Rows from block 4 of a small image super-resolution model, named by matrix and row number. Rows with one number belong to one channel. Each number is 128 + 32 x the weight over its row's rms, rounded and kept within 0 to 255. All counts start at 0. Numbers have three digits each.
After each channel's rows are labels from the 100 images, of 14976, where the channel reaches its highest value: "responds to" is what is common among them. Only what is clearly more common there than usual is listed. The data: stained colorectal tissue patches (NCT-CRC-HE-100K). In brackets: how many of the 100.
# convs0: first 3x3 conv (model.mid.0.convs.0.weight, 288x288x3x3, each kernel summed), inputs 192-287
# convs1: second 3x3 conv (model.mid.0.convs.1.weight, 288x288x3x3, transposed, each kernel summed), outputs 192-287

convs0.32:067114070124195151094179139088088137135106107102143179123166151115088094092133097138082157087213111118120133176160104111060137151097123115117173133129203163141135119095138127141111115106098097110096135130085103140120107123132133107146108127163144153127190078154127182111079109141142156116
convs1.32:092134175142116126153112105187123131133139118117117101124073078136147103153123119108115096037166182100039095131137141169117128130054143138116160085128160117150136104128094174150145117126126144128170156122165105149125147119153146162150142166137119127129052080161123157091166134141108159126
responds to: tissue: tumour epithelium (34)

convs0.246:065125108155064094186126146128172126132146141147181128136069093120232182095073168133159110115128129139091116131103109127106134104146128148144119127081096127159153166122177142141134075129102180117109076188161086179136093176178142074080186090089179150165122138199070148148154072114143084133
convs1.246:151144131123111112176104039140151138149121154115072170083198133132160126157122132120133194127141118185118121117102168100120084150130122091107144127115162157111125039115155080132107089083140083144121116126134064110137114100146138123127121154151092110146117154155168145129139147145111116151
responds to: tissue: adipose tissue (54)

convs0.272:174061076165151103083108078161136097132158082148127126098126133202183181187139116092143137137140075079192112155154083120165122062126113115136115166091100150131204059176105120122184112117149136126099112150143157121165121099113101105165150161115117162149134154158111110113111080161060159047
convs1.272:107168115164095112145072125088167148151158133148091165102222176162143074155214136109117149153144100100173136163113092125120132167118127143162088090099168168112120027105162131127107126107124149124079094082159150111092150111243118118174123133133136118083112089126152138128134109139110148143
responds to: tissue: smooth muscle (31)

convs0.211:151129148149084124190092124121147109153151115198141153144099175128050038083139117152142089086141066138161151141118119105127144169138104091075131092043130184150116113113143132134158146152188113089159083125159151152138062156113104136147187147103105135143100052088146164128103137101150168137
convs1.211:181109122191143161119129083145104144129178165068132093099080105110165114137145091066116147137136127075090085125164103105127105154128132145121138108121128158081102115118113128144158092127120103119109108104136082152128115148112113188145185133086108136071135109159171133105166166158130160104
responds to: tissue: debris (28)

convs0.218:158171116143165179132162136146125113148106122068152142164082130161112068130148108151100111134111217136138103124175144141110076118122087102118158149112121107114109074171125069123156146171131096112129161102151076146242097105176170183153090113152146213151120174064147121044054139135138170094
convs1.218:111160127132152159133185179081130132145100087073126202101076187130172153092135122129116116100108192116160104154123117096131111107124167174073087122158098145121135165087116118118136146042138150102136198161149094124183135147097104121147147109147069183166122138102127122136112136156144155136
responds to: tissue: smooth muscle (39)

convs0.0:068100093072156100112143161124098091141107144074132128151155100098115116081184141059176125100091126215136116117091076144094116159143126127085119121147144073118142161133137095158117104139130147127109175057120123116130170118113151106084147172140191133152057165126164100165138167143112194176
convs1.0:061128137129117095158156130139181158115119147116109085088140094154109077134152135135090132101150076128118123128094134146102116117131168143153165123155166115102095139143115099128155128159111116156152169131111190136141121088100197119070101098147134083154222105127090094087170151039110152160
responds to: tissue: adipose tissue (29)

convs0.257:210140094154152135138143246137124121132116116138142077099113097147101137088173093118077089103114090106162069091057116113131098136115113165124116202185113114124127125163149154148123142104077118143150211091110107132161110148147148088135126150118095129150130101125077133093100117136124140135
convs1.257:089115111123136101142152186171107101122056129241166112090129116130081138152146138092091088129158071137139121137116152121144120100115146177124113159178186107140128108140110210123189118221158159180172104137148095142182122125124134064135126092130104129159104099132132062134097167123090061136
responds to: tissue: normal colon mucosa (62)

convs0.106:201133173153175098192096104158180090129173160192108109132140097171126096123125128172087114134138145158072114105153112183139117105110123077146123066087121129148124123123110156174151092155097138092086122159150085123157156165128159155046142155142139120120129075128111183066108134185147145177
convs1.106:201103161088078112173115084195157176169148142114109110108113119110174125123088146140126177114125127154089163113106139147109129105145131120172147081121107124162166091134181103104110111084127100133107138110144127126105113128130113194019124137093130135163104129176125158147131119132150190107
responds to: tissue: debris (56)

convs0.107:165175072062161134156102182144088124124129035120155136099102092100115144157154152185113101119144136102130157180155095088105145057142102070118146124128127128157143116153122124071177123139109181102160171114130142141094059189106157138184177161139150126148093136095125087139160078178120140075
convs1.107:087115062086131105091132093148132136115092134061091145175143172113126094087121152187173150187116101146106082140118114168130144098175136102183152101086087111129075169122137103121131113119109074118132124168109138073124137093091113101144106078132108136144141171071099143132123108159126100135
responds to: tissue: lymphocytes (42)

convs0.104:102147178169101140103126091125159131159115125119093133127138099149205127134117132124164109051150117137089114142073145151111118151141137144148132119153094147090068162145177105079111104134129132090096113058094114081081137111137153141135105159173112123092171092080121167106064127099057101100
convs1.104:129102173135143161157136226113142102091137146136146089170016101099155157142092126161118122141133135106101082117104135123150106108114210088189090097125116119120114255150082113149128111157125112114153102146104130102122140104099136143103142124111154104094134079161116097146096155152110136129
responds to: tissue: smooth muscle (36); tissue: lymphocytes (29)

convs0.23:217141145181076094103149119096187094156171105148143142037092111142103059124123121136111124130144219145105129126126151131113116129155104052103120180139122092091086149142110094151120134150170178098166097085144118123139128113092160168127130223127097162117129141045132138118130092120141140151
convs1.23:236121137178121133135147127112185112110199131138136120086099146156136094094131153136175168119165146092109079142127143153119104203181122092101142136170097140125086167166096163076105110084101107128152127152145143121133097102126145119121132146113125170117103139081150127133069121162131127145
responds to: tissue: debris (34)

convs0.2:081167191191119156149151127120121127145102145127129088109167125188170118065152079071213135098165114053122126150093140141164103133192145141110156150092131140118079105131160159135121115119171065155133064141116178107168195158110180141117182130144110124136174097050111137110065085138138097118
convs1.2:161087157153183123127132173070111093170126165121134139161119124152169175208139110113120101148118115156136080113119131109121152140084146113130139150241099127092108202137133123178095122134129120187099141119112109099189173137128130101059161147123142128109117107174123157119160135123101104156
responds to: tissue: lymphocytes (99)

convs0.178:170099103105101116144084136121138101125128157122148142166125138153110201131134114182157107103119090176133098088155123183119128149130117058072133072116189090130132110121128147115129132147157109135059163072185217126102170123109084106044180112159186170123106091122180120131116115148114198092
convs1.178:157101208110133120107158133190101161086195184104084078168071123111120160136139081187129166188126151085067126144167088120145139164160117122153121045131123115181174122165123057115150160109110109166162141069129192173061095115143108138119121122144158137096138070166138154132137133097142184121
responds to: tissue: tumour epithelium (34)

convs0.89:090103078109137075111105118103120113172124151086119086153149102133167141186196138134107153114140097154131088070159122172131104096128143095174080144157093083105134136138112115124114094129116156218095174118155142126167143107139116061139096102141131128133201129141111127119138115109126145063
convs1.89:131149179110106097152170103174102138135165151156116062141072103125156102101158133145150109132143125118072164082101156131137143097170068104169144077084142116081105086088156154126121128103108083114129151147127162122090135116178115167140128131119152113122125087164103149186106116125147149084
responds to: tissue: tumour epithelium (40)

convs0.165:065198167174151151136131133121153099119120142154151129120110045126132120122133144156113142110115160136054162119126124096105075080138168120100156142112132151106071143115139126124116177139129111114099151086187209109131144122135176135141192119134185131146166163101145132137070105163114156105
convs1.165:143144136101097172130155095104152117093191149069123090140013110135180136081147101132129131108128108146106090147105141117140179102086109109118145103144131137161065223162104114075152072151118174101096157131224122134168138115058136173123084117091144131087146114129158115131133169089147100131
responds to: tissue: tumour epithelium (34); tissue: lymphocytes (32)

convs0.72:139157080147135165138141057200169127120173125122135150091076104153169134140071147130111134166147137116130061145081130117164151106134101136169121127167138119114141058115137123151179094138109104141035193123096152085126114106118138139080113151123134164157206126098098119096152184142096072149
convs1.72:096151104121145111137132127121172100118171178050100197143232141135186100124144137095162183120125069161172143100085147133097138086124126143088088080108132122096062098095146102148139160073133138127097087104112134077128125149147177145119162119136084097146112100121088056164161146110107147114
responds to: tissue: smooth muscle (54)

convs0.201:127164185145113110162103203121119146115127145120137156108121085138124052154113121099165158115133138112104084123098103154151109167177158124077108201103105115146110131120130141130054133145140206102149117170133118113112166127114164127132072108114062108145105139146152124089121151105117146208
convs1.201:131166146142119147166109140125223117133140173227176093125202094143115121111134100096143128082154138142116148141123124111148130148142090133142113173125186145114096113142117145121141111245136124111121103137133082177109076133097114148175131198119165097176121114147159108159149107168122097073
responds to: tissue: normal colon mucosa (56)

convs0.5:140099121060116114096192075136128095116174118125111136196139183083164097156121142158148130088151162147140166107125122106132114007136065090143157108075138102138092125123120134099175163152099166116120099183102208136120133150162117170169107098162102148112114116119113139144152095244129098095
convs1.5:104122121100133142140084122084131132105155150153138126219080097120118105114113148099141132117100100129097149105118162104139161079085118112120103171127119122185086091103108142092114138174103167100106118140149165170105102109098127119102078098121113118157096157092169103175131135124115097081
responds to: tissue: tumour epithelium (33)

convs0.199:158102135135162147211133118118118115135109201255134158108145114129118121128120125164129113103140130139159130156255133152138137115137155122075143129087129140118129126127133106139124156130104079133160047134112070118143136154094108113082141180145067095165082103203142153075110168231131146133
convs1.199:134124166127177129163133110179134161118165124127134093100068081110141119145107142110152108136116222130065128147188146075094107101132104131155133060153158144086197094109116097131135139059102125149131156133132158110157128151121125192092146099136125123091138123187097095172114108134140193099
responds to: tissue: tumour epithelium (38); tissue: debris (36)

convs0.82:114134113093174100132123126104118159098057058143134073153130152143131169142152157054105119114122149067098118168210101161152155123137104111148108189152142168145138130089106096103136156121137096161120138128118101098161151105112091100161068134159129152084149132168086080156129141149094151193
convs1.82:094106065121111141139162170182148155114115105128093122120130129116072084094078102123094138073132170088101192110152106132136119103099120142154148143057094138106135110102113169144136142161114118182177138101085184141122051107113112142155113130107192121090153110152149075163139121099135127106
responds to: tissue: normal colon mucosa (34)

convs0.48:089137178115130122159136117154163085132186223145099052184145167132124057074166070145134142152165155135113165095149091127095108061137145089128146155041130169107111129141123129196122155130130162102076065182148120150158129122146110161074111133154101141067072134165112153128094132229122179093
convs1.48:168083117133158130131159145145142160124185147099145084202096124105123043127138158066153122137073154097116120139098100103172143098093140131163129164144149141213120084094130132151137151131119112118127095177148135043114099138132135252064126145136151120134107132106142090156145120169097113088
responds to: tissue: tumour epithelium (36); tissue: debris (27)

convs0.53:187102129095153136149112136123089110136114104159143193058176156095087127134124140111114112156150122145132156134129142169121154172127156113139118116222190130109153135121072132080144133105149190144155119063117113068144082148155127104129142176103157122096088110142100178114096060154180159105
convs1.53:150170135118150142089105156160124150091118106255196140058102107144124215080146097122081148126178155114074191154188106129099122200162125167134103098130135110172189087140092169103122164141086108157116147082178103144146118147077105170144122125106130114160162129194128104134151137080131140174
responds to: tissue: tumour epithelium (38)

convs0.282:171152117133115075138150121105141116161130106118109127083102121173158128113131104103155143160114193104169161148171177100079110131186150142093149178116135153112090103148166144190152169148144129159127113172128129160160156114093117128088143157137085138054117154020161130119152091166125122042
convs1.282:174162160185151126126122142118091094140155120140121077099163209127114148125193109169147125168095121106140084143125086104110122127141131123140145131137114185102073073115102181147082140121176121147133116119085118071127129137211129148214139167132155131072172114065117100171092110158118126145
responds to: tissue: smooth muscle (32)

convs0.252:131146098179064130101170125168119110153099086076171087118132098088142114182138135100110144108124099156129059145087161129174108135128159154140102131150131130157111120177177156123129106073144086095114143131075122144152131091162135081119123170181097163087149110112123170112138124116158147049
convs1.252:131096127102139137119174145094106154130155155000091134163152143101149159188171157139113160165120102145162114124062125129129117138086173133120136128144115134063083216119131102158119110063115125173113182144109180055126144091136150109103094109145126131102155097107185147105103112083090139131
responds to: tissue: smooth muscle (33)

convs0.190:184133119151111129104126090107122189144101131184122078190105124139119174154136118100166133121116187110093133159156161131112117122093115151041087231075090080103113138115110172154074167113151176131127126183111113095166103137116116138123138132144091125056107079086142150114175112106128152173
convs1.190:158143176119099127131140128131127123100121091184154151133137095082091155061106127061129134138134108095135111109116142087106127163148082142105093146085148099166127075167136229112168114171134137058116113115125114224126129096126118141157150147150144120177110081039085136131124121116132135085
responds to: tissue: adipose tissue (52); tissue: normal colon mucosa (30)

convs0.47:181181089119148081114106148153175110124097151124160125108076143121092055158147086134091156093174140144133163075092086098124149131168084096073165133146084097134099140087110144104085157103072147091132079120144149148117151113046095149133140088100138150219146097105155096140156132132092140129
convs1.47:061099125121119132104131106119154125109109136056125181099135109214157074061175129151138059101133164162099135126108136146111097092136073127131141092088147103137151139085117067128117156152145175082085148141145122151132103135145167112130079109115153144120174141074149093113190126098144135094
responds to: tissue: normal colon mucosa (29); tissue: adipose tissue (28)

convs0.16:092185145129132197164138089112170129185106199091124106089158124189126132070138176119100116145151155161099133147108128190142101091075109160107221165080146175151124081120102121198128106117166093102100128127124149114108178155121150143119121173124123125142167132122116133119125176177134093152
convs1.16:091117116127181046124168093095103133172139114091145129170121092128135157190137155139115122147121114142069132102141122071120128115064184121119117152190153152124068138090129180199117120124153128168105127156101119087133133162105100097116116093148168125095115097125111146072156058181114070137
responds to: tissue: lymphocytes (99)

convs0.141:096084135144148106145090107139167157159156214193127096107109110156119080092132113133093111118128138115074104142171122179140084079140123097151078048099080106129119140158110127141168111150127133093059152141147108136141106100113155107158134178113057114112105087214103186113134172175134147125
convs1.141:170094087157100132151151110175160145142179123152141145116119123115162139162141156100159118157160172120151120116128168155128108126121138090188133066153115112135179063101145078118129161057080145150133147106127125086139109138155129111130153120100152149141084127215104134116097152104156152142
responds to: tissue: tumour epithelium (45)

convs0.227:111132158120139120096125198117129139160110148152142137121147173126091066102137120150106133121131156130140118175184144154094118095141105134125129101103153196164106136127147138131144124188150072096116024090136130155118053157174165143101151131190178139026095153063135125124127184186120190120
convs1.227:146112169142143133141168125182064135125109104181150124119010105097167088129123146069147113189107170130088139119120147115144153160145130112156157091158123145153140164078128132128117122157151107103143167148133066058132120134118135172119148115154132150111123108199101132101059127180146128125
responds to: tissue: tumour epithelium (40)

convs0.83:118149183134116116142115121095085207128110135129136121119123121130179104134073176087130124123116110127148059113089122141166133143126129164200109079209134152099225140152114114097116099132129121146147130223097140132139121087080143168139099134147117146175103072142139149163110155182157036159
convs1.83:072152109136093086146114157149126118136092105123070208139165192122138153145164100128193137084130114085182130128110158168132164148160100142077095123098162115085162148135128150061183164098177121094129102127087147136109093105180109113138135084147136122148081114107082120114177129146164060106
responds to: tissue: smooth muscle (34); tissue: adipose tissue (30)

convs0.234:123171079137206091159036176145102085118152081140150152113110155125077063138105127090087118137126103105092120063155119159067136102113102131040137162114084042153170138097091104144133132156116093132182131114128133125131135132156102128131169111139145101158166136052156124146173093134107147166
convs1.234:113145168153079149101161098120159114111106109184144151066069112147124047126105122124069117062166138130108125152137158112111095129133120103141129122093118146135146096134114111066067142130175127097143164122129111185116126113161147167146160110077133120163163116134115158116115185128143206161
responds to: tissue: normal colon mucosa (29)

convs0.137:090120170163178124096160104122175109155104128056156162145108145127182064127133106148150095150103171141127106131146092131123057107178112107069128114111110068128112141129080122141118139108122045093101150126153072094108177151179161132146163137107170159152145062098076124081047118111119127112
convs1.137:117157167153161133126107197122107087134072141179196123165019092134172092118133130124165072105146131129072136110150145135124141080152120136104119135143131138132128214130111194140154092189157139077110167118108113091129140143146141161196107112141133141169102113103107163105147170108106072144
responds to: tissue: lymphocytes (36)

convs0.31:213132171149127093112130138142108164109080088163106097125108086144078142161142153088119164067077160112150110140128154130133094186155157115124094212139060115149115135111129171137076166092159124136147082205113151101195096115117137123093110156116113112129181124094097098152107120112144141127
convs1.31:197118154136112108115070189131180090117112152222168082143151120181122122083144099075135075125145122137122146115146139137105099103138109125103102175111141112110088098106145173111111086255103137084146103165127080175178115136158126198160162134116175126125129118109152116155106135141176090131
responds to: tissue: normal colon mucosa (61); tissue: adipose tissue (27)

convs0.25:060152157129156126128117152112136087119092096094145103089157116161113154092124052159135062117117162127099088148133106063154086108120120111124095117107162117142120148135191136105113127110138133093137230065135122105119150105158168134147116153160152165152092127084071107099152115121089171165
convs1.25:062143137121140115092183194106167157122072126104139116119172149162123127143070109172080101114105137132061133130116120119134144150072144150109107134165109139066127178110081124131123098095118106156148166163136081152158160123110134096023055081103119152096145091111085174114124126105118116138
responds to: tissue: smooth muscle (32)

convs0.220:050125083150083159120132120126095103121156153116135121148107128117130077082178130080195142105149117121176128166101146137125127151130151148176159130150070142167170138121117091141109136113121175098142183161135093138069129135187113124137111155145184116125142130142215112172104091064142166109
convs1.220:073141157122088104111144072084149141158074154186127108136188118136107089129071111154119117129097092160170132136119155124133121153137105088094129223141117111081071169132134177120167109201182113121095165158114129103135135124161149098054082101139093113114161112121112157112156142074125148150
responds to: tissue: normal colon mucosa (33)

convs0.3:081165118148135093105111086144151183192135119108127172121163118161113134130113126118117120111131162081077088134216140148179111122107122122104092072132169113120120095181136136159139118166151124092101109201110136169179143125126160070103124130141147145112121089173190194120121104138188116070
convs1.3:120144131081096153158141067174071128133170100087078187108112138086172095111118142166112187113148115125133108130096166123102105160130104089151167085131141165106144077114162069146149085007143084154112151114126065081112139096151142134142113144147078116140137139173130184127152149112122155127
responds to: tissue: tumour epithelium (33)

convs0.124:127145100121131100128057112147145105148192134088106123100092159129098086137085151134091118102103131108110112107158141117150144078095056077196151119176146089137134153177092101112189097187089173082134091152190129127142162133113112099129161118113168131151152050135172153094159109104158105113
convs1.124:154168148121073131149095000173146136146159162134061173067164178120133082121169151162141201114113102161122103135089152161097086157158077108094140097103126141140109000108157096122131098113143088151116115107157116105090130101175126139122115151154080091142155172114140149156134115145126129125
responds to: tissue: tumour epithelium (37)

convs0.269:150170128139133157116144077127165208143187116103165105097076100189119104117129090151136147148136084099150087142123084135164122105157105124128161107123113121126131118103149089128111135088057143141077170127118091159083157127125136171150087128144187135145179142129150119122182182127055081095
convs1.269:095099086135093113105142140127122149127205130198094173088255111102074124151151090099139221088126109136166146092078096140152159178090127102119115104139171113111113075117169082103130184142109071172090119052114159089064145111184130100134117139132138098116136167151150158131187112122116180137
responds to: tissue: cancer-associated stroma (31)

convs0.60:132119146139152063139090146094091129115084144107153154184082148152133151133136136121116098080127108140121115127146168123148133151118112115124090099142117147109149138061044114159125115151122112143159169128120191088157112100147129098123141177146078091182194094153101168098147155142117145134
convs1.60:090100095103051099157155124197123131126113124150152105104127103158105121074131121140098095102128127087105139150110162101089106102105130115174093129084149091090192121132173147112137160146079155094131163119099153131087068124140102175045121097088132145097111086197119109139111130093173139125
responds to: tissue: tumour epithelium (38)

convs0.56:170075152141121108196112138170131172103139138152115114104130099118148102158146112130104140091162095096117148154163138131152109148093087067139149130134096131132175093216119139124054155145106139111145090115113196134119191105172164075145119075132135067156182105241088162169136115102118166157
convs1.56:101065122118115137115113207134142136090142161127115151123188108117138114072150152081142126118117150115152159143067139122140156164097090120108106129124128135098158124162146153096124174200110117119124137142095144131058090126117126142161133107145125118087079052217117175141106236151141160121
responds to: tissue: normal colon mucosa (40)

convs0.221:135180171120106091186099152104126151088092122141144124161087085158102102190133120095162155070108167088102114136114141131148141151153137163163067240147110118111111113098125204167089189121117173107144078209118155124101088114089166095099134135114063112095116107131158103146143141070098128161
convs1.221:163140105139109084127098159107190126142126186187185117148153084143118103088093134087129120138129074140117167126147156132101140166116092119121072231114162138131107098116129234136130130243150135104120087131123115158147121140093118114067114134119190112159109120126153123133090144123146123098
responds to: tissue: normal colon mucosa (83)

convs0.118:148144136126107170146154081134094077148155119143081121056120094127145066139145134109131195155120134168144040114097144112106092221127079114128140191196125128129107090168133134112084149144103142106162123132111149151119133106142193121094116024157149098094134161099133126171169108112218141108
convs1.118:096116180117107146122076114111171122121104188130159105169116133128126080148112082127172089127110130158123098116136122137131088108200101122100136158103113130135138077147132131147125112186133145100186143132120120151111119121182119101142136124117128135108047150126127123113115159152228149189
responds to: tissue: lymphocytes (50)

convs0.228:160139158151119050090081159097107108133170102150127119158122084067077084061122104093124145157130122175114101113214132121091082195147105115092115156204128126087150165155126082135138128095091122142143099131164057119108163140158114150097127124166129077111120127157124116111118144090149154165
convs1.228:124147164108126150097112075183138129092122097136145114075135123161107134166085117148108135113160090176109110115141134168100149145191124134127145135084126097143169054173116125104121143108143107151173153133139134185122156115104119111060169110110076133163162172148106122107135147070178150196
responds to: tissue: tumour epithelium (35)

convs0.123:211126035115142140094135105142114136145164124131131116114041121161133154105161086112123149134164101136176134074101142157110154128121086152105125086124143128153131124107153109114165088198110160115069210108142121154105136155133141139131093112120167136135085151065169130116093169120090114056
convs1.123:105140107146129135133103148086144095115133118086099160187255154139096125153149105140132150117101106133176120110108112131145144119127195117104122155112144104122099176127158095116093154107103154145131126133095146096134105122166148095122101118151132154095159169040122130144112091126131063146
responds to: tissue: cancer-associated stroma (34)

convs0.101:164131151133132139148109158165143103090077108062165074176111073164186108137133108064148075142168179125119116125066149155187121066151105091141141107163122128129159140163146088134122098091106111153074165105133126160189140097080166187180140086085191144121131147052114127094142143104144118109
convs1.101:154116156149158122114159176110175107132096117109180198153174190162136157125188144160093137104103101138221131134100118130143138127156138137142104152119081136133189255154159125130142159132115135120115150161120121128151126133145118133052121111110134141195113105133112141122131121096141106150
responds to: tissue: smooth muscle (65)

convs0.287:130137110180137113163141059133191147154178164121100158164107138131162098145117138135132186170122168123139081157064132109136093099077098075099108130124166152145173141180095114172169116154085110131064110115125114154176087116141111125119186086121070128190134169135076154115109120099138137089
convs1.287:088147089142092115191129110162089106129077121210131115171129068145117092163153173109144140085103130153079161144057145092141138091111077133061137138162129120099070064112162182128161135148138150067136181124134110125096089171141135118179102132164125132169132150105094130118128147165113113107
responds to: tissue: normal colon mucosa (38)

convs0.9:176154153115128142129060079089136097091069112095161160161057168124155084145131114091064108103173145139165071137105160186133148192129059146136117066230210085117126146153133100113162108099105104149096167076112133154168112097106101192145123112065149107193107115049146163091111180132143107118
convs1.9:112144124134114115133098163119176155148094116118176182125149208154157138131181134094115134083156090144240104125140169187142125113156117125065102100103113100127119185126160107126173175107137179128110122138108101144194114133151134112133139116118162135178094081128117109142141107139138077158
responds to: tissue: smooth muscle (43)