{
  "model": "image super-resolution model",
  "dataset": "stained colorectal tissue patches (NCT-CRC-HE-100K)",
  "train_examples": 90422,
  "image_size": 32,
  "grayscale": true,
  "crop_scale_min": 0.5,
  "horizontal_flip": true,
  "translate": 0.06,
  "task": "super_resolution",
  "loss": "l1",
  "scale": 4,
  "arch": "unet",
  "norm": "batchnorm",
  "activation": "silu",
  "widths": [96, 192, 288],
  "blocks_per_level": 2,
  "block": "basic",
  "attention": false,
  "upsampling": "pixel_shuffle",
  "init": "xavier_uniform",
  "residual_init": "scaled_by_depth",
  "optimizer": "soap",
  "beta2": 0.999,
  "lr": 0.002,
  "beta1": 0.9,
  "shampoo_beta": 0.999,
  "eps": 1e-08,
  "precondition_frequency": 32,
  "max_precond_dim": 1024,
  "merge_dims": true,
  "one_sided": false,
  "adamw_lr_other_params": 0.0016,
  "gradient_centralization": true,
  "ema_decay": 0.999,
  "steps": 18900,
  "batch_size": 128,
  "epochs": 26.8,
  "lr_schedule": "poly",
  "final_lr_fraction": 0,
  "warmup_steps": 370,
  "weight_decay": 0.03,
  "adamw_weight_decay_other_params": 0.01
}
Rows from block 2 of a small image super-resolution model, named by matrix and row number. Rows with one number belong to one channel. Each number is 200 + 40 x the weight over its row's rms, rounded and kept within 0 to 999. All counts start at 0.
After each channel's rows are labels from the 100 images, of 14976, where the channel reaches its highest value: "top examples" is what is common among them. Only what is clearly more common there than usual is listed. The data: stained colorectal tissue patches (NCT-CRC-HE-100K).
# convs0: first 3x3 conv (model.enc.1.0.convs.0.weight, 192x192x3x3, each kernel summed), inputs 0-95
# convs1: second 3x3 conv (model.enc.1.0.convs.1.weight, 192x192x3x3, transposed, each kernel summed), outputs 0-95

convs0.40,189,196,192,197,268,188,208,206,145,199,179,217,243,201,228,141,151,150,177,201,256,163,258,184,127,209,173,277,201,224,257,217,144,249,204,193,182,170,168,160,217,259,153,191,181,144,159,236,261,246,144,216,228,226,214,169,232,194,177,142,159,216,200,152,191,216,153,106,202,227,193,244,235,189,220,162,217,246,110,197,167,185,262,219,173,220,128,184,224,284,156,205,238,211,163,259
convs1.40,211,214,273,187,113,157,192,187,183,249,200,209,230,314,234,193,221,195,177,148,230,192,241,203,172,231,251,183,165,185,186,270,230,180,170,250,232,184,181,260,184,198,228,165,208,263,235,173,188,163,169,179,242,287,202,243,182,333,149,203,276,184,278,229,221,218,168,189,238,118,239,164,125,140,248,226,228,235,187,192,134,216,276,269,195,176,176,232,185,156,192,227,189,210,256,169
top examples: tissue: adipose tissue

convs0.70,142,216,212,241,267,154,195,217,198,129,123,183,191,140,241,192,260,196,186,167,210,247,169,197,238,197,228,207,265,221,232,244,198,202,204,233,173,204,250,263,271,269,190,177,195,46,193,186,224,198,213,219,171,162,182,154,248,211,137,253,215,169,227,178,172,270,233,211,174,181,159,216,222,200,196,168,197,239,187,217,160,248,194,227,233,205,107,232,182,237,244,203,180,198,225,240
convs1.70,170,222,131,249,215,250,115,225,215,292,163,185,230,177,235,147,176,194,190,141,190,170,187,186,198,126,163,175,216,195,188,185,233,199,265,141,189,226,160,140,200,238,199,200,151,242,260,127,215,177,173,231,216,124,225,261,224,191,231,160,226,180,177,237,186,156,218,210,194,223,225,149,200,234,205,187,235,282,195,187,240,200,159,200,229,219,147,182,211,176,175,182,130,160,207,147
top examples: tissue: adipose tissue

convs0.122,173,211,241,155,148,199,161,204,261,184,206,221,141,216,222,154,198,102,205,219,244,143,216,188,167,156,170,154,177,220,255,199,168,174,218,189,189,189,189,198,188,228,179,234,136,199,74,287,219,124,263,230,212,175,161,157,227,171,256,154,211,174,206,221,215,190,216,259,223,256,179,203,169,155,252,180,219,205,211,209,130,228,202,192,204,163,197,169,255,159,136,186,225,283,147,188
convs1.122,227,216,244,227,200,189,206,210,253,185,163,180,284,210,270,196,226,169,161,318,160,245,155,236,206,160,221,196,175,160,183,268,187,189,222,192,172,272,155,158,226,226,253,200,184,137,247,105,224,233,162,158,173,229,220,100,169,231,180,255,243,224,209,168,206,177,178,142,212,202,181,195,196,230,178,211,121,104,201,259,150,199,197,200,198,168,173,179,194,158,268,283,182,141,187,217
top examples: tissue: normal colon mucosa

convs0.168,165,210,204,258,270,305,263,161,149,190,280,213,214,277,218,92,178,121,117,226,179,181,228,235,135,191,210,218,167,226,173,185,252,176,215,199,128,143,180,211,203,248,176,178,174,149,178,168,164,203,226,185,253,140,198,191,185,266,265,293,203,156,153,161,245,225,164,227,194,244,131,236,214,262,120,187,246,246,243,201,145,131,172,191,271,195,192,204,203,165,161,178,196,202,165,206
convs1.168,175,196,153,154,144,147,160,239,293,189,172,226,177,141,233,200,156,225,211,182,187,226,223,131,150,238,161,164,173,138,176,195,250,183,165,218,190,199,211,247,177,203,253,206,151,294,268,249,160,196,182,269,153,243,193,323,204,217,222,296,213,186,170,235,153,165,252,212,211,206,267,160,118,117,235,174,270,199,172,245,222,223,228,235,161,202,184,152,126,203,207,233,178,261,170,232
top examples: tissue: adipose tissue

convs0.58,241,145,181,197,205,279,220,265,125,238,274,226,227,188,179,227,194,173,191,216,206,159,200,278,159,213,241,248,249,216,163,128,203,205,240,160,244,216,202,183,247,184,189,204,220,184,272,209,218,210,106,184,195,260,264,194,176,160,187,171,124,139,169,170,189,144,249,161,228,178,240,178,189,249,208,213,269,211,236,208,184,135,204,162,230,247,201,152,212,117,180,179,254,219,253,188
convs1.58,139,177,151,223,223,174,220,185,279,194,219,246,121,212,221,253,240,188,261,213,224,173,138,171,216,212,168,203,203,199,204,245,196,186,198,220,181,202,241,233,162,204,203,238,249,265,167,257,228,247,203,227,233,264,283,181,163,295,166,228,229,270,275,224,174,171,227,57,234,255,167,160,227,214,141,204,207,193,156,200,225,161,227,223,176,162,211,154,174,258,262,248,217,214,191,163
top examples: tissue: normal colon mucosa

convs0.153,228,196,208,169,155,218,163,261,270,180,194,213,185,279,197,114,222,207,169,200,229,189,187,193,199,164,181,245,208,131,249,208,186,195,217,274,100,163,171,213,165,160,192,234,175,257,127,168,198,191,175,200,206,173,214,147,248,164,208,245,183,190,99,196,268,141,253,124,171,162,182,244,231,167,214,208,175,248,170,292,114,242,206,266,198,235,143,184,192,193,191,213,239,175,197,202
convs1.153,190,176,217,169,220,202,239,226,176,183,191,141,299,210,238,261,163,164,241,241,187,236,42,184,191,189,182,212,206,194,212,134,270,186,242,169,211,239,209,195,238,250,191,197,257,240,237,185,146,228,205,192,178,169,157,119,184,160,180,176,164,174,207,155,196,217,215,207,244,243,171,161,239,187,156,196,195,135,136,122,228,219,216,135,193,189,188,223,199,149,225,190,213,226,202,202
top examples: tissue: normal colon mucosa